A small encoder-decoder audio transcriber, trained from scratch: encoder width 320.
Rows from block 2 of the audio encoder, named by matrix and row number. Rows with one number belong to one neuron. Each number is 500 + 25 x the weight over the matrix's rms, rounded and kept within 0 to 999. All counts start at 0. Numbers have three digits each.
# gate: MLP gate (encoder.blocks.2.mlp.gate.weight, 640x320), inputs 0-159
# fc1: MLP up (encoder.blocks.2.mlp.fc1.weight, 640x320), inputs 0-159
# fc2: MLP down (encoder.blocks.2.mlp.fc2.weight, 320x640, transposed), outputs 0-159
gate.521:501499502499502501499500499501502501500499501499500500500500501499501501499499500501500498499503499498500501499500500501500500501501500499500498502500502501500500500499501501500500500502498500499500501501502501499501501501499501500499501500498500499501501501502498501502497500498499499501499499501500501500499499501501500502498501498500501501500501501499500497500502500499500501499499500499501500501501502502500501500501502500500500499501499501498503498499499501501501500501500501
fc1.521:501501500503503503500500499499502503499501501499500500496499501501503502498501499501497496500501501498500502501495501501499498500503502499500500502498502501500499499503501501502502499502498501497501500501503497497500503500498502500498500498498499499499503500500497501499500501498500498499498503502497503499500501501498502499498498499500500500502506503502500499498497501498501498502499500502500499500503501502500499500504500500498500500500500503497506501499499499504501500502500501
fc2.521:494499503496502500502503496505498499496502499501498501501499501500500495501499495501499499499500499499499500500503500499500505498497500505503496500498504500501502502503502500506500502503499501501503500496499499506501500500499499495496498498503502503499499504502503499500498499499499501501503503498497502500500499498502496501503502499504502497498497495499497500498497500504499503498499497500502502502498499497504500503503500499498496504500496500500505503499501497498498501503496499
gate.522:502489476511484532522433461447487523508420496469503516534491489495511519505454510486541565532491505529476507510576519501497519530527520513540507584497475503509507497492510491517497474469549503482468539487504527480502456518481502492529478507487523524486532511573503508519495526546495506464523446481518567462516508477578491453514522513522497499506497502476518533479525493535472523453499544488492478456491470525491517514462564428486537512538535505448481535470513487498509485498514485
fc1.522:463481513513491450511492498483518511491536519515464481521545471495515470494521514506488475520507486486499511470490505493502454485498498464476446480522477481546524463489502511550498512472485457466513498550479507498494539495513515492460473538471480509552493497480475487523526459454478507545521572480459454562524497547478506546490459549491491489535408534464578513516504520480563526498547447476478487486498476517483502462484516519506439477529493526495528466490512475539489495500479516
fc2.522:511489497467507542520510537506499501488520559546482493500500445501454443487448413496475486431466478496485509551477472498519466520482510493487475497451506527543475485545517535473513472501496525538453508514503523505514503533492523522458514533462507475489495471489500493510523463508507546513472471457514510463545498505510495486489491500513532510484489494495518510541514486489473479543502508541505541579487505489513481497536541429498513516505479528508524477507478507432521488491508536
gate.523:463511454518509515463493494481460513495489550459533476505502472497489485527537494486507533513492500527513503570468447518525453497496496447515550502468499516493496566477504472511505467492472487555528494505510475492513552542542509484498510505456468479510500515508529534518504496516453532487521468559480444526520522483499529509476496533523514498490493489501475505452537480505521510473494544502446467503466474486502455529514516533483467544497542470515495522491500443491461504481460536
fc1.523:479508471532516512492501449488528509466487493518516487459497482541536526468487472479485465471524513526508520550494510518442477474504538473471531490485514572549521535493496519546503514479509506549531515484481504474528528518479500494517440506488510518490514491482533503477501535471496508477527480506454515577498524496477523484505502503519458529486464450533431478462480548535496503494484530540497502471456506494487519521498513514504497512542530488449473510518494498479530472498494540
fc2.523:525431525511492430529498519547458495486547501450493524509432542483531516476498474548486471528465530504548483468506516524501489486497491522494468528549484482487493523477486511508497511482536507460476513520535465469462495453460503523576477453515504485479499528468485488493511496555510499513491487474502452478463480513531485478511514514484547485498503501510461548540483511500526475461534492474524472477470496532512488520504476487490493523439499452518557497488508500476518473496526509
gate.524:500526500508514536525481568495493438466562484536539455509439494548562483526559508580560478457470514478502471521557527443534479493502488499515539464488450447513462477456497501439453533510552553485539489504530503465470473440567483466459491516471528546521473484495453494493505528532492457515530502505490526475439573480499533531482441527489512481514506488517462488474514508474555526465500493460514488529536492477474487498483540468535511510501430531523482488481529438479530498429519480
fc1.524:490562528511553512546449490507512437506478449444516497512475521522548538488499492572553509484498500495480485495506500509509531486530484472532555476491493440531473513517536463532513531502500503490498533479565552426452489465497572556507504484512534550518454491546461491489515519548503537508489531477528494526462527516459515594503496485449539509508511466508509455478479483464526540530508488497479486450517506460547452482492548518486529516486486562455526486502541447549508507477463506
fc2.524:470442552493474510481476517501479467522505537491493426453447530548495461435469503498447473497506482505585516520466461461553450510485513529453481503492506489505554496480458511488481500492525515471509472514493469507500540488486489485510508560472530514500484504520465503454517511455580544549461537524453459507477541472523525489423509526514537538516501458495535514482516416559459505480533479453546445513478541477467448491466488548543527525510515509484520484553516517474488468536552481
gate.525:502494530491500517487505504492482495481462527454517495476516504488527480489530509474449479493519496501484527511491490529513538494518532505533465543508473493488477514498504470486508514476541497545477511483512512481497495523480513504515511514474456446507524505492487484521471498484505437539457503504477499479518510448502493507530467517498489459545502487549487540527515518515509523502495515486504486512498502555473486471471468507493483484487544494491485562538516508493453481536504477
fc1.525:481462546492488515525494531509467467458512531550497486524484461535538464506532500542487533503485498513465516493499479514504492521507521523530479528492478503515476476452527492535538523465488526510444519518518535517503476553501533503494490504503525477451504494510508491487517489499524501560486495528519498505512493469474464467525465469461503484492511484440490521493488482485474458482457537505538510521475502539490490485514492529507511526498505506491475522506538516525475500522477469
fc2.525:480486538518517501491503473532521472496504512473514494482496526529505498482475536478503511482457495448532513509464490491507501501469514482505532498529553509465504495502487539524485551483484489472499510488454507510500489475498527529485493483495487543509521532484485466457485516513480483509472509513506481497466484540515482494502511485506497469489496498547496511531467481534533501481511556515530448503528506466506489492510436493515492496522477470471481518499514524506484542517460533
gate.526:477513460502507519488550454529489493541522504501532502513504493489541468494480533486490478544482500487467487564510473498488523454516552509506511488454507505497571503487523508549490521500429468424487499490531504428502467472515464557449461516503497499492507492489522468476563488546459498536499519461478493527502533531539419523470489496497522488511519515513541485498482495493509482561516553456519496588491446458493512543494556508505533479473445517466528509504549450524505521483500502
fc1.526:526529499500461503539461563510479502470486498505487545493481478493556489457523484482529509548528444576552454526516481489470476514511481519502473479478517489518471448496470503502515459548559509492511433512447463527423527534529491538498492490472479487477487444495528492542466490504503505478442490461509493478431486452508531512535453514537492562538558489566455499506547535509473551428523462488555449420474535525476499495493455472529520494505498491535485493472486549480505537506490502
fc2.526:509502510559513487517487492467521463443518500486542508485491486534515496482516514493514520511505519531518536484449529516481505502569461482484497502546495479440494499488461411532499453525454548510501513493551515473465492488516545479471540436524524547498524518490528487548490502518495486531505477490493520511477421529530522461504486535498559484500497538484555423450511441499527554491521500486465441490499499461450514536511460545534543447514515506536451456567488494541483500504535481
gate.527:526508475530508474474506495531502469510427503503504488478539456475493527503567505519502478448465510514514540502475538499521485496515493543495528534482453542513516507538533528492501516508530463505478526490507476533453560532540510507500529471472525509498514487510510482504507496529520505510524468481529501528501510460465478500522475489502526498476493482491480531480505510469493522465494483516496511476535503524531512465525512475482468481501465516469497497473501496505512509530546516
fc1.527:472526478478449500512504451485549520488507532513511516491497542552531493500451467470535523501488496492506476501474518507494496495465498501530510492537504462525465504484507472493526511488498521478534504480492522468522455486479463486493521521487494481486493484475524480529512485511482512478510481505477506495528457503505503520503546473514516493497506473516498499487491513538490487480504521513474486546489505466484454524516481455490511498500539493507530518471464485465527523503468466
fc2.527:527490490491500491504510497517491533455504494441516521455488462478554490497491491472493457474549470526472509469453489497515518510529499480485507486520476522507537503513512485532504478533540508502464508488540523539505522486516502521501537522491476497515541529497480471504481533516455531494498484515513498499513461495480484485497473461482509556475558499490477473479495523473511449545487487502483477496461546541511485495533488513498522527511516482509548503517514488552473458526490471
gate.528:467522532533475506472527518575522428526523485538542465528499462528463522517505498502533510461496512496499500525507471537499477545464539487458437484488491484516502495499457462532502460568538532464495494493492477519434524510460502549564479570495511539495548579520509465526486529476458501515444513536537493511472541531551502515495530517485547532479540496545446512498578498541505525466475496470539543488435527514504532536542512464483478485450536491480480461512493515502481510541511559
fc1.528:523520502525458461497518543518438498505465486459510504492495531546451506516473547485513551513496467534479487512481471501515520497520522500497465495518497521531539543501539546521516525487461481461504518481549482459485511476535539523483447500451513573506457482526535515494504479500499532453511483502469525484441532518514539512486563524546508460472484495547488509476498416516537504508510516515486415528445478519519494490543469516518514455520464526491569524482529538484500491463517451
fc2.528:493516454432503499499538517536566519506488472490529470468539558504452491507449503486520514490504486518490457492515492479487479511465481517525516474504483498538501463508484490500510462458504486523515492527511505482481504526473510518427521509512487536507543465539478497474523383531461488508509469522493458513525510511464480466486457496525515498504562471446479487486523525496533512518492504514461462501463544560512535524545565516504512501478481548476453474483466471480455505502513476
gate.529:473490471469490552551497538527500496493516476476527526509499463468481507462497512465496496538509574488528554503515533496492514520526495510565504478518462489514494490531500480459501481519466472482522471550483493487511508531504495547467515508543497493503481527531543461511460497552495516454504521503488454491475487490486505462545517506463549481470505502517514460497517481510468454502479493523484510503459483517481509484523470526469520480537489533494476497517492478518497486486539493
fc1.529:479485542468495524420524479493516483528534522553457501488493510503538504523502496490492495475473497492505462538495487540513478535504473523487516483473482513482560508470501502465497517492476502527505538479496481556503550480506439466505503502513478521516508527488494549528507484480527524480534513508528521484496519512492542509548489529510467486519498496527478585484494489496478519534513486488522534491492518473465501532492471463521510466468552487478464478514517543492535529507470491
fc2.529:545519505456523458495485505489476496521525490484531487409491508511521511527511470462504519516497510512497454526453495526490464486508497480475496492536485471487466499467498480514487554536503477488470536530493495494478520474522545551472506511484489484501467538506454474526507506483470552504477497524515512499524543521498504463504481496469506484502500515494503517446524505454463500495479469513496484536517502453460525517488479513478466509472499461530498473493491478440490502525534468
gate.530:495489521455480526489497460485470499518503492464505557524553547521521510451456500497499509505490470503527477465476468514525465472560503502516501496503482481511500508480505499446513503527512469489501494470501529487495484484511524504481519513503557473503468434517488524518495517530515479494488494546547467553473495506520506486486502461499490494486479520511467514466509427577483448484537521494459477510542472562483477527491489496527495551490493461501495529513524513518529529506517491
fc1.530:489491506518513499494493519509529468550515486491487457490506438533478443544483519482455507503439489507558507489483501504475474465484535524473480475522565454508523525531508553499493519516506453485517500509534500544479531507503473482464499486538495535533537488494516468466494505476480519508489504536492493471522496511506525509537503509461509501511543531479529497497503550540501488519498525513495535471495517497478499451527521525473493468507524536522461443526483490470548461431447495
fc2.530:493469473488473543517474522493506494487474475480487419521549495485482525488526534474517467488508453508489499504473493498521509486475530512512500529470498489469484496483458526522466462493513514523447464515489524497504536498469487517514471526472481483491510507529513483522548514465482529484514463489510493519479492514467511499482491475454494510491493524516515450450536518490504488476510476477534523511465474483466474481494466489482441538505509490496512475493475489445508545499515507
gate.531:532443475480475465507462486512477539492480454507535481548406439487510525476455497480493522542489516541466508524497505480463521452527523536497550533455469518521396491469522465469524487509512480470512544480517489491500534502523506471491531460552518459554437477539458496510490554505535525496477518493544486499477539462445486497490532503567488535521512491549531501496492407555469467537474453519448516506484490495541519545505478454502485506490489506505527495500520526526525441481508496
fc1.531:511487531509478496495508474515432456515497426509500484479541509499466470509504501457464506524507510480488488532506458485501520451499534489541505502460477502456466486470525487511527525521532483503500498496535459479489501478479496482482540502472516501537487485524509535525540494481475503526467507490476481461499494479564463545528477556462570521463467522477536530462510553476499512510484511512545543438513488463477516493480513476490478493525474462539441547461462518515518521481514505
fc2.531:508497494481485455477486508510561474525578527500479488520502514504505555477473489485486496473569530573499519488464519453521486523435491495509492463504485529574508478457522480453493429491493489466492498503495519552483498519444519501589482512540450522495488464520486518439511530487526534545471468524542488504516557457510457483465533542498467507500474516486489484507521475543520473502456526480489534523500479501466510496533498502494523526509471515527545513493502502476477517506521519
gate.532:510464477469513497528520529485484506463468582546505446484497501494489485529495522531549456498470474493475486509486478500490519502496516511513500525456470494508441528495503489513487483515504509459529516532476515539473450521519521502484496473501497477488498446511457488507501470474501472471486497477536490538509535577478471494511498517506540506460532462508500491497493527553537532478482470482487448446521489500492486499491467511473517489559508426536500478494485522507489473478518489
fc1.532:481531498542495484510523495515509463575551479419532519475511499532488492457496476468470559538480492514542493500551488533483483444546470491504538475494499472484515457498484540446496483527515540528461484430544525455547511498469492512486528515476500503527512550508566549474511529499472556509510480528504487482516520432514501472483463492492512459479430513479510547505554474446512481508474505523491543501490522469501497468530536508519527526444464519469501527480516482503488510497433555
fc2.532:519551518531452510546494512481512474515482514528532544536497498489498480594476531466476472472510487479520517459530506469515517536483488452498499508446501487534505492464479553451532508508525473462512477532514434478459525516536528532533476490486495490530472492525544477523487497551493494539521500478484479483457480515475497523495525500495538474497504481512496489525556484495502494529477526478518536480473519474520452492540415493516458542505482494532527503535505529530531558504506508
gate.533:510472493518482516470476485489491500495477505491485525529490431481534506568479492462435526496503536500495475502479519439457528473492474478487519533534508505505510565509457486491477460490414486490525466532469497505530451500523484504535519549504493489490496545467449479484495448463460541548506497531506477533510520499498490504515525505489488503542514510508541524491469506440547472491536495531497515508483472503481509544526449479504537565465543544466521459530502458491550492494502479
fc1.533:509526531492491523499541525533451472551526510521530535533522417461475551513486461505503504505463486487487515517516500499451525532517514488486534547513529510495455542461436482513521490522483525507553500468490515581525541482459498550538518498473536486521495542482446493482541478464512494514499488545498522500467493532503507517522508520462508524558506496439543491495443406458496436509481523526490496479486515529474501478509458527488525512510498555478509481505524471515506473501478466
fc2.533:512505526472510506465541486498516520517496525469473529482543500486481573588489519473469530555488505492508472481514445505464495494496492570531499487509466506516519500513568492457516484528505493458472514437479517453514478464530506498523542537491506525462550523474526519495507513487486502497547496474487503466539493502495548482474520480477580491488515495477471486541515457511492514535467474462520481510490459534520501584514476559477517512560513507505501471540495509504513520508487542
gate.534:550482533504482497533546483491559521516476528496475483539443479466479534473471485462507539473475463524512540478485526492526533505490507495481500524490492461493486514479492508495476519508530459515469500520468486527513548508480462489542517511503468526518496510419542487474508569486515532457491502561594531474472441499513528501485501491474536441515506541514474547517501461527507528547502488565456485525462505481552479499511526489528497513454496479506529470554519484459508480422499498
fc1.534:491493453445500534496504529463510531514450524486522484398513480510534458524481527450470482484513495533547549468566504551533504509513547548532493524523469507511464513521570526494557499476503531468491452533441500534503489486510531449490444468482518526507494483488474517493490549522481470508502487520531482521529464535507512497500488485541477516490532504522421482525489529475502505492517487480464460483485481479533449502443488541474474491482494483523504527450469517513451471531469482
fc2.534:506512473526510451468510503456538434459519565533502479524527467544481533533503520478488530479525513557493551503508491477505453490471530528478494458490528504495439504483474515464505485502459507527534446462513468503493524502501495515484504510508532499484525521510474564494525471454546494497523505482511519518476483483508485499487488503540512532563458534485531499501552489463479518505487505543503466496464481516496448456448500528514501460526526495502514501485542504468560496439545533
gate.535:495479507481521512498531489511495499468516494505581468486478487499494486474511500484525525448504526487508500463536513511493522507565504502496466492512517512539533487540494516503476527465524507517499461504472499517525468485481493482501484492498552512490497527505516502524539467488460523457498477532501504503484488510466541482444496546497478479522485460432515447512493473490464517515484484513512473508494462509497507481490528513550470444532491490478493457530476514548511520547539510
fc1.535:467471504507506479488488495503473565488486501512454478522477489480495509498510515544481501519493519516487512512484525542503519490511486498535497483502475493454486502466464490508540479548473493517470539521534549483494499518462514501497467468524458513513531481434456482477483512514524495538527544475460506462530537490517519477513509500481525538489524459529477502530504525512529558542503517529499505444483521508571492506541480464463515494501536496509493533464474509473533481480454497
fc2.535:507551526501505519526514517550560497441471470557511486525484457474476513494463460501482505511506557508532471463476485512498497518528476482563533531521469472520479526502499502533432517538552518469493468485470484524527532532494489494511510480511495462518512493498472484500481518510515498450524487489480513515519500489497483539518545479521485491472494498513536520500475456492497465550487460555486498462480504474509516475475536506470489492483510505488533552498498520505508531508441444
gate.536:511477509495496500497504492500513500496512504518488505502501506499490511509501510497507503511518495507508498505505490502492492499497506501500499495495512498495501498502498502486508496500494501495493502507493502500504494497506523503503499503506502502499502504505501487504500503493482497503492509494497502498506506505502495504507508505498488505509499487501491520505508508498506494498498503500508500503508493494514498496512492515491501489497484499503488492506497498491495503499501496
fc1.536:484514497502497496495498508503489506512479493487518502508503500509508484476500500505496496479491505498493502499504506495506502496499488489507493507508486499510500509506501503503493499512501501511513500486507490499496502503500480488506502503489499497495501502491509503508498508511525511499508487501497499506497490498500496496500496507507519501490504509501501480501493493499486508501503501500495495494484506511494501500494506475509501502499510503501502500487500499510498501507498507
fc2.536:496513523504505514493496500505510491518510506492499490511518504494485490504485496497513506478502502515506490494508495489486505501506484501498483514512509486485482509500506495505500481512499489503486504508496484503487502494513502499497507512505513501472504521512489504496497494500502503518502501498487504515501509502498480489511495488503498510513497504515526494506491509498510487497507486486492503509505523493508501501495498498510485511494470494512499501492498503481509510493485493
gate.537:510498527507545531530535499500494430498502543555505566559487531508514550465503478476535461485494458508478488467505509568544485519497488487478503500446556484542471521512542535465496451479512508485482469499467474501446508529495506524547499469476510442526517537517536534493543464465552494495478475507525525550505519487514514529473500507493528580514524431523505497529485471500489495496515482505551514501504539487444397495505501443514491452468478481486471527459500488480492526518512465
fc1.537:512501530488514476477504479547511489530498541441483489521509469483495481491509571482507570513488486503513512436448494491500502460501509503491478489510457521528535522500524504474479496486483461488475549525500455482555514490522475546545525529441501515510486505511487502457519457500490544496479481508498515554482504482505542500484500524490459469494496491488489416518460523501476500493484522483489499545527478483478470509501484503482483542447546525511523529452483488493517528518558520
fc2.537:558513473498488465513489490507481479523422530497515510492480496490461496543485512522532485501466508496506474542526495485524510518471519488528478482512512513521493518509514499498515496522503487520500465545497465516475501528423536485512490513529503505500512469468549512477481438524512485548487493526482483518547486535502516490474525500502528506470479472497467516475517499512538474500454511489490536451460471547559497549525491486531492464537545543489459525542434482540452493510500483
gate.538:503492509492498549533512484488531544569494579486502480468532454480474528499456499495477521490511512510478526474538539469489541530550497521507507487494455513527531495535471462519494510501464536538525480489534447479530465530492480500476485520539482491491537510519496487495495531491492471545492459534536496527473510534474488464505499508479473458540528542465469478516514503526539499508518534493489490504497458497473486468506523471523461467526509484489548513521487459516512518484518524
fc1.538:459481509498484496515508508434505484483476533495457508497479498492522541485520514534442517469483529493545506498533468496526503450520532493492510469497501528521478427451490468457482519451471513512556505499541514529497490486464498508468492490504500504509490524476480490518536467484472485502502555489500504479532530526477518507478509557463497506475491454515506508531597499473492508524484517510515528526467506520479467475442516504492462549474495489500487508487496466516481504508467499
fc2.538:463510480487482498489511561504452514490531470520517504483554478514531488525462509530474492507479525483496496522572508485485541536521567496482513510502506515536501458490473512520459563474495518475477525502480530470451451500518477488513494501545520531489514513478474519502487501471462501526463489515494495498476491502481486486467500511476457477485477470508524555490537517512487501541492517431498457533474494505501485508490511468483516560506491480505522477516499453465452504518513532
gate.539:471481455507493460486492507479517529468540542513479494477527524515540506483485466517535512491488478522509517502486538507550529505461454543462539487517542534493470499514505509489486533505513482504526548490503461517513495544575541472447536503462559453502507522459514504537513488550512500487557460514458472465484504535517524502455485488475495483455466443498507507517556467511482522503440515467461510466504491494511533497475495466508488525509517479487526524527515487503539497469469473
fc1.539:525522489533482552475534466517458485487470480491578448459475464466520456512523511499526502501513480554507485543506493561544516469499469503517490514543485525485486512503501482521507520457462511488470471514518495503479492464466483512487491505529486510470495492527538471506462538559502512516497514487488484498480495485549462511502515509489525521499494491529530534526516503514430497486544516452460526518483554471463508528479516507463499536489514522502430519524498456501509506503430514
fc2.539:506515511487511524531512496509502508485561511482518498489496516447429478514541510515503469507494505520497472501481558521486494525523480502524532496503496508520516493507523498542473468543533473440457499489487487477537521505515517479475478440483509493466465487485510496544466470461486504487520538582503512549477473498508481517520519497472461536499501513495541529473480485492495508476493515539453492474526470479549528507465478483545510444507501528503454494483488468553476512438535528
gate.540:511441534535479502482495517538542516485511504495508503488474486510492464495543453476442505491466528468494486508463461552558469545509537501505513515512491483451471492474524494483436515511504536511496459531485535502469467493514508529502473545485432469462510504559480501494528462503488446490481480450520490547508531499490495526450496526497500489498494436506518494510503496522492506497527480508533504480536495518460496490471497448479487482528529525519417501503488487471519522520484509
fc1.540:514495537531513499491497511559514494504497519486493494500470493545450483529533483509502505480489539495516465488483502473506472499484515495506513497540479463484459497543465497461420516528490515522507459488495525501468471521482493481516484536480494497512503518510480536515481449481539481481480473518473504492482477490470470511492540498510495470484489486543530495488488480529506491524551482525560505471472490513495498507537519478506484470528503546539420484499498533484512468491506509
fc2.540:496500510530544515502476518448483451489485500471524505475503499508482480464510461488457513462546506521452546510502538492465499450500466517482522499488525495477537481527507533480499529506506458488505494494552514522474516499462450468492530489488547451458477569469466462550458553473482521485461522458524508485523515499517474481474506493503479487495497479539516475480542512466504477429496512471490451484538472521455521480541506486483520517507483447538499475476549502500553518444518473
gate.541:520481509492475491513523497446490505448480504472487493475530470514480501497501511471482491492464510478479502501509518549509504493460445531458490438503492530484525515524500529536519463554546494504513485531523522486493487521473473476463465506509459489522500498519523477567501481554533496472463487539447514483473460542541525508506527487485511502549441433472498498502512530497458484498501533505482490454537495474475497455498494522516447519544506532569504504505455477508484474528471541
fc1.541:503518507508504505549517576467453476487499507476521471464520505488517471460533468484528506499486486514492536498469463555501481513472502521500477504470504535544509518500515528509528522520512469512489515492483525517523479497450529524517445537540522512490501489505515500467536514498542482515495525499491514512480499447519474521422532477497495517563466460504467468442456518516527479509509501533493508472501544503474467512511525479481500525510542490492514519498493510482500507545521511
fc2.541:478495478507493451597487521546502508513523480453466559480463499505537518482512494543459481507453513513461500510495512466515467495510563515504486451497500549489531500542499507484478439485489484503491520526520485466506479508525493513514509497533484505470499513549515493475517515493504460474499526480549507517487501483451486488493535544555530476472498483508538453487508505524466500537494482519457522499527486473495514562517514490503524488499499447521538540495516495507432416540479548
gate.542:512515467461502535472500535518478545503499497475509467492525494526513524495481460472508540514488482523475510494506516511501519418499534491496446520534442484502501548531530482481498513494465470503504513557484480493511526545549440531498509524528469510487491494473511519510474483494453510535507525512488530454468475526488562486502513507482488500493464506514530500461497480533511483539495540531522482444461480535519523540539482482509464502498517523435507550467524535471513496481526448
fc1.542:483495518541510491535544434498481517517505503421487481483498523500511437478512468465490537452528493505493474528502515465504461510500489481515534480484519525541510490480511541498510481509455510549438472469489499500499529538473537471522488498542501520475451510516504526508521501544483541486462425452486422456553509485540451479481508482529496495514524486483472503530497507501506496483509482478514508489526473516523532461442463521487504472512495465559508544497487508481482517557485497
fc2.542:493506513465548497549492428466529499514501492479530444507547509498492477481518515489482515506494510491491513481574513486481513505493460458487504546448446471482519520518504470465558503517489453513494538474524516521474478505493489472518528519552519541481534469484501509447487502486517532529493510495494495498510456516495493528462509496506500513500452507498478487485476578496461516498510528505507453526511480522478514473531507503517498490558496507496556535544544501491500542456525462
gate.543:484494471494478513484483459520496511510482485477488491517534506482475525491481514490508528503507502517508529503511521534490492515499485529508518486476515536513495530471514495491503473476516469453456518493502515491521489487506516495488501524483500489488527492528520514519481490512495530548502511483529508525490494500499479503508503460546490494479504496498501502479498490536531510498500512527503505512508518459520519471513504494507518475486510497476490494465574519471492505514509465
fc1.543:512514530512516478541520539497537493481493510517487513520485514523530476513518498504494456472529508483494487492494474450514511461505492486515464510513520447501528481516475536507494509504487514555496489513493471489513504498480505495527505496474489503489481514468481501492507523484493481448503480520480502468494514512490512503481521543480503490513516529500485514514497487461479458482495487484464506489517488557478502550507544507481482511508502513530497503533455498509560491509502496
fc2.543:473521488500492474526541478510507487484475482500514489544474534477506490556537532549496494531498502501480501494551516526491543514487482532490458516468506518506507524497479510525479518489536475484527517494489459499489481501499505511501535477521497491486467509513514523534484487461474499511512476492474491493483504504521509504472479520515512520508502488481507521507483492515490552506508520489511474458508498511533457503518506511490459489486499492502486431504513498472514484502490488
gate.544:453491480485503484500524495560530551528521464473536485430507489475494522493499497525528509502524477450531500491525522488494497482549497546543490529498504502505480481491525503473549532490521476453554484452467500483504469505489510477503493485504504504487527495464498485462514509539533492477473495474511484509534480487518470529485462485546491480492521485488522516542531475519521523482528509533490494461427495517510501489563503507474509500479496492516477517509502490494540508477485490
fc1.544:499475456445501506514521522519497543512463480477460508488498530494517482494485469502500501480488487522502494531478494495501502462499503493509477533481491485508519475470511504477488508486517511535512436479514469532537527466533492508535502497492483469451490532504513515517549483484506545530490465498531489479489480548533461516546486502549487483446493555496523517498523489506511505497496490515502507470457486526488522529455478494489454500515543496520510541435482526467519524547514495
fc2.544:505518539443531514508484479439489501488534461520530533478499487473513487468537509480485478473457515504475518506457483484514519494508501476480512484507474553494477469508495468498519473502524499503515508522521516468483547474491491483519533490516549483497487459526493501519509531505548506500476512520522480513464530534490474532526505476521503516537499517509522519507520533467517456537459519498506501519527477482497505495487518541485491510507486492519504531528521528545486528518489515
gate.545:491509477492490487504477496492497523483501533479530493517506507485522495511463541455519531515532534522509462508476522478512515505509473517468512504524497459521461492524537512511470482496504505507530514499499457515503501488516510503533528446465510474528501495502468655498530523499506527514476531541480484481446487523473569488462485513501477496469467483502494492511498535506467500521503486500528460504502503519494454495452474572519470547524478498493503485501489513495494447470508510
fc1.545:479496535484492493510493511556512515490488492489544504513523505520500484500472534492479511517511535527502462524481516480536514499496503513461525495486499469513510498562539506528476484488510480509540504512499490517501490511538497484535514444475488510505477499494477643491519507439531500486519529540504486481421497528472523476466498528497497515527477519482509499497474516451482510529486488477530478511476507525489470491448475597546476534525478510479480464486501520509505444455538492
fc2.545:521527466496544481505514446533470471490480493480506493486481451485497503470481507488511531525469473487470543477527502481480515479472480501530478468527511542527515509457488523515514493495448472493457492436493492513513481543498525469450502501516461510467544518465496575445489474510490497481512443511512448472489470471498534511495518546526455507454478497487520445497514478511510486533548507519525508512507496508517516451472534478496514557484518502491468482481511496523493497421511525
gate.546:486519495489526468488511494528514483490541455515524521491527541497511492509470509491494491496481540493520519499461493454534500533508516494473504506515514500467491506499494504492499519519481499505511469488525501506518512514510519501488484500489469506520520541490522490474472538506539510504524504521495485511472477502499503505481481506506530493517488480518476480542463476497475514522515512495477464502494511486495510462460490483525499529509506469537518516515526499512541524467517500
fc1.546:529474482492496498520501519511526498468496441503505510492510496522504533499516509499503490487473515496523532469511490497505493521491486475503465502478485530491485469469493498504531496468476488494477483511516517510517482461509524492498490493522500480483494485519525527492482491498548517528479505510506496495508511511491471493524541519513484453520504489515503517517512504500496494488511476476496518498490482501474548465490525516513522512493509501492500500479517524543514534453528488
fc2.546:463509510504512504524543463519496484487507527488494486500509507498523508510487466485481510507526511507497474494538447502487525500494496464530508491462522526507494491502499513515501522521484482505503511520543500518482491497499531504501515515510509526509446504488509534516531490483495516490513501458519493487502498546513495498543480492509495487518479474486508502510481506513525536521528479510503481502514475502473478500502543521494501520474492504504518518502507492495502517499487505
gate.547:489538502522485516520509445512517483527520507493532485519521483486521477509472534507483522477531454457464525562475522446516483457508500532543520533508489497465476538470434522547538556517487464454531490544426476458491492455466493503496494532497536473468520519507455514516480507532507491559521479523518518511513488500515457510537495501564528478479502468502581547531523493524485483490489490525552516549514497502495479489481489643530452520528519522460462461472500439467515491472512509
fc1.547:450504523464491541472513483493515499437559453550463449462482474502462486462519546507459511482469507454542504527521495570501496539477523489462475433449503465559492499468575477468486494508521526540480475484552510527469547472538461513532530513505495478507515496481525521501493527476495453509508490517490529474508513523492508470451546526463524548495509517452442473454483468511521532500509520575462498497542484535530510499525486509525479494485441487543474528540472436509437538523518489
fc2.547:519496503471476481514493487561523506488499479513524439488467459506547498505550504524507477536473519469488487520465480514554507468484542472518494570504453523487488520521457506516499543463558477481564519491529539537501441532468505482524468536474516530529500470508517460467507503475494481515554531509489521464533530503473489520536481531527480489547525467530508451505465529470508489465524479518529519477516489504514518493564519488522534559516463468538480449497516496521543537512469540
gate.548:482471538512518489498468481478486490518486473480514530506508454509485518454427473506478491470471489517550455500461500479523507558534478510478502531477532525494497539519483510504507536487486477473531536536531474492459491481467481489452498479550509531499480503527484533465498487508497503462493478523506483479496498534496494509522512501498504483492493481470517514472487492508496513519504503510519525513518533498531467485491482531479486528519509520467468473525476489527571458500504513
fc1.548:500490507486490484512481511491535502504497488499489514491497513529504509493544542516501520538494501485547537490524458505514489524495512506511528505489479502465487476542548501482516471467534529527457490523554477516472485475477514524499494522429543471501484517501488494479479480503513502452514509476514554475460443568505499528535505498499484503507434499491477502520484506440505524485529493491522504467505484454498504483521536492520515487494540477471447510495520476496517542488484492
fc2.548:482462506494538489473499469513517491513488499493535503477500502521512514498513486507496487522486520483520506500526576562527476505488488495478494478492488499465538497493513534467505567496487533493498508514428483475477478473467474490557508488463490511482511494511527468505512506487519519506484528488487516477502473545523492521520474515517475500506503533495471501481526532459519526489471498513505497456539460517532504489483506475497537489465431509515493509517555491493508481495495510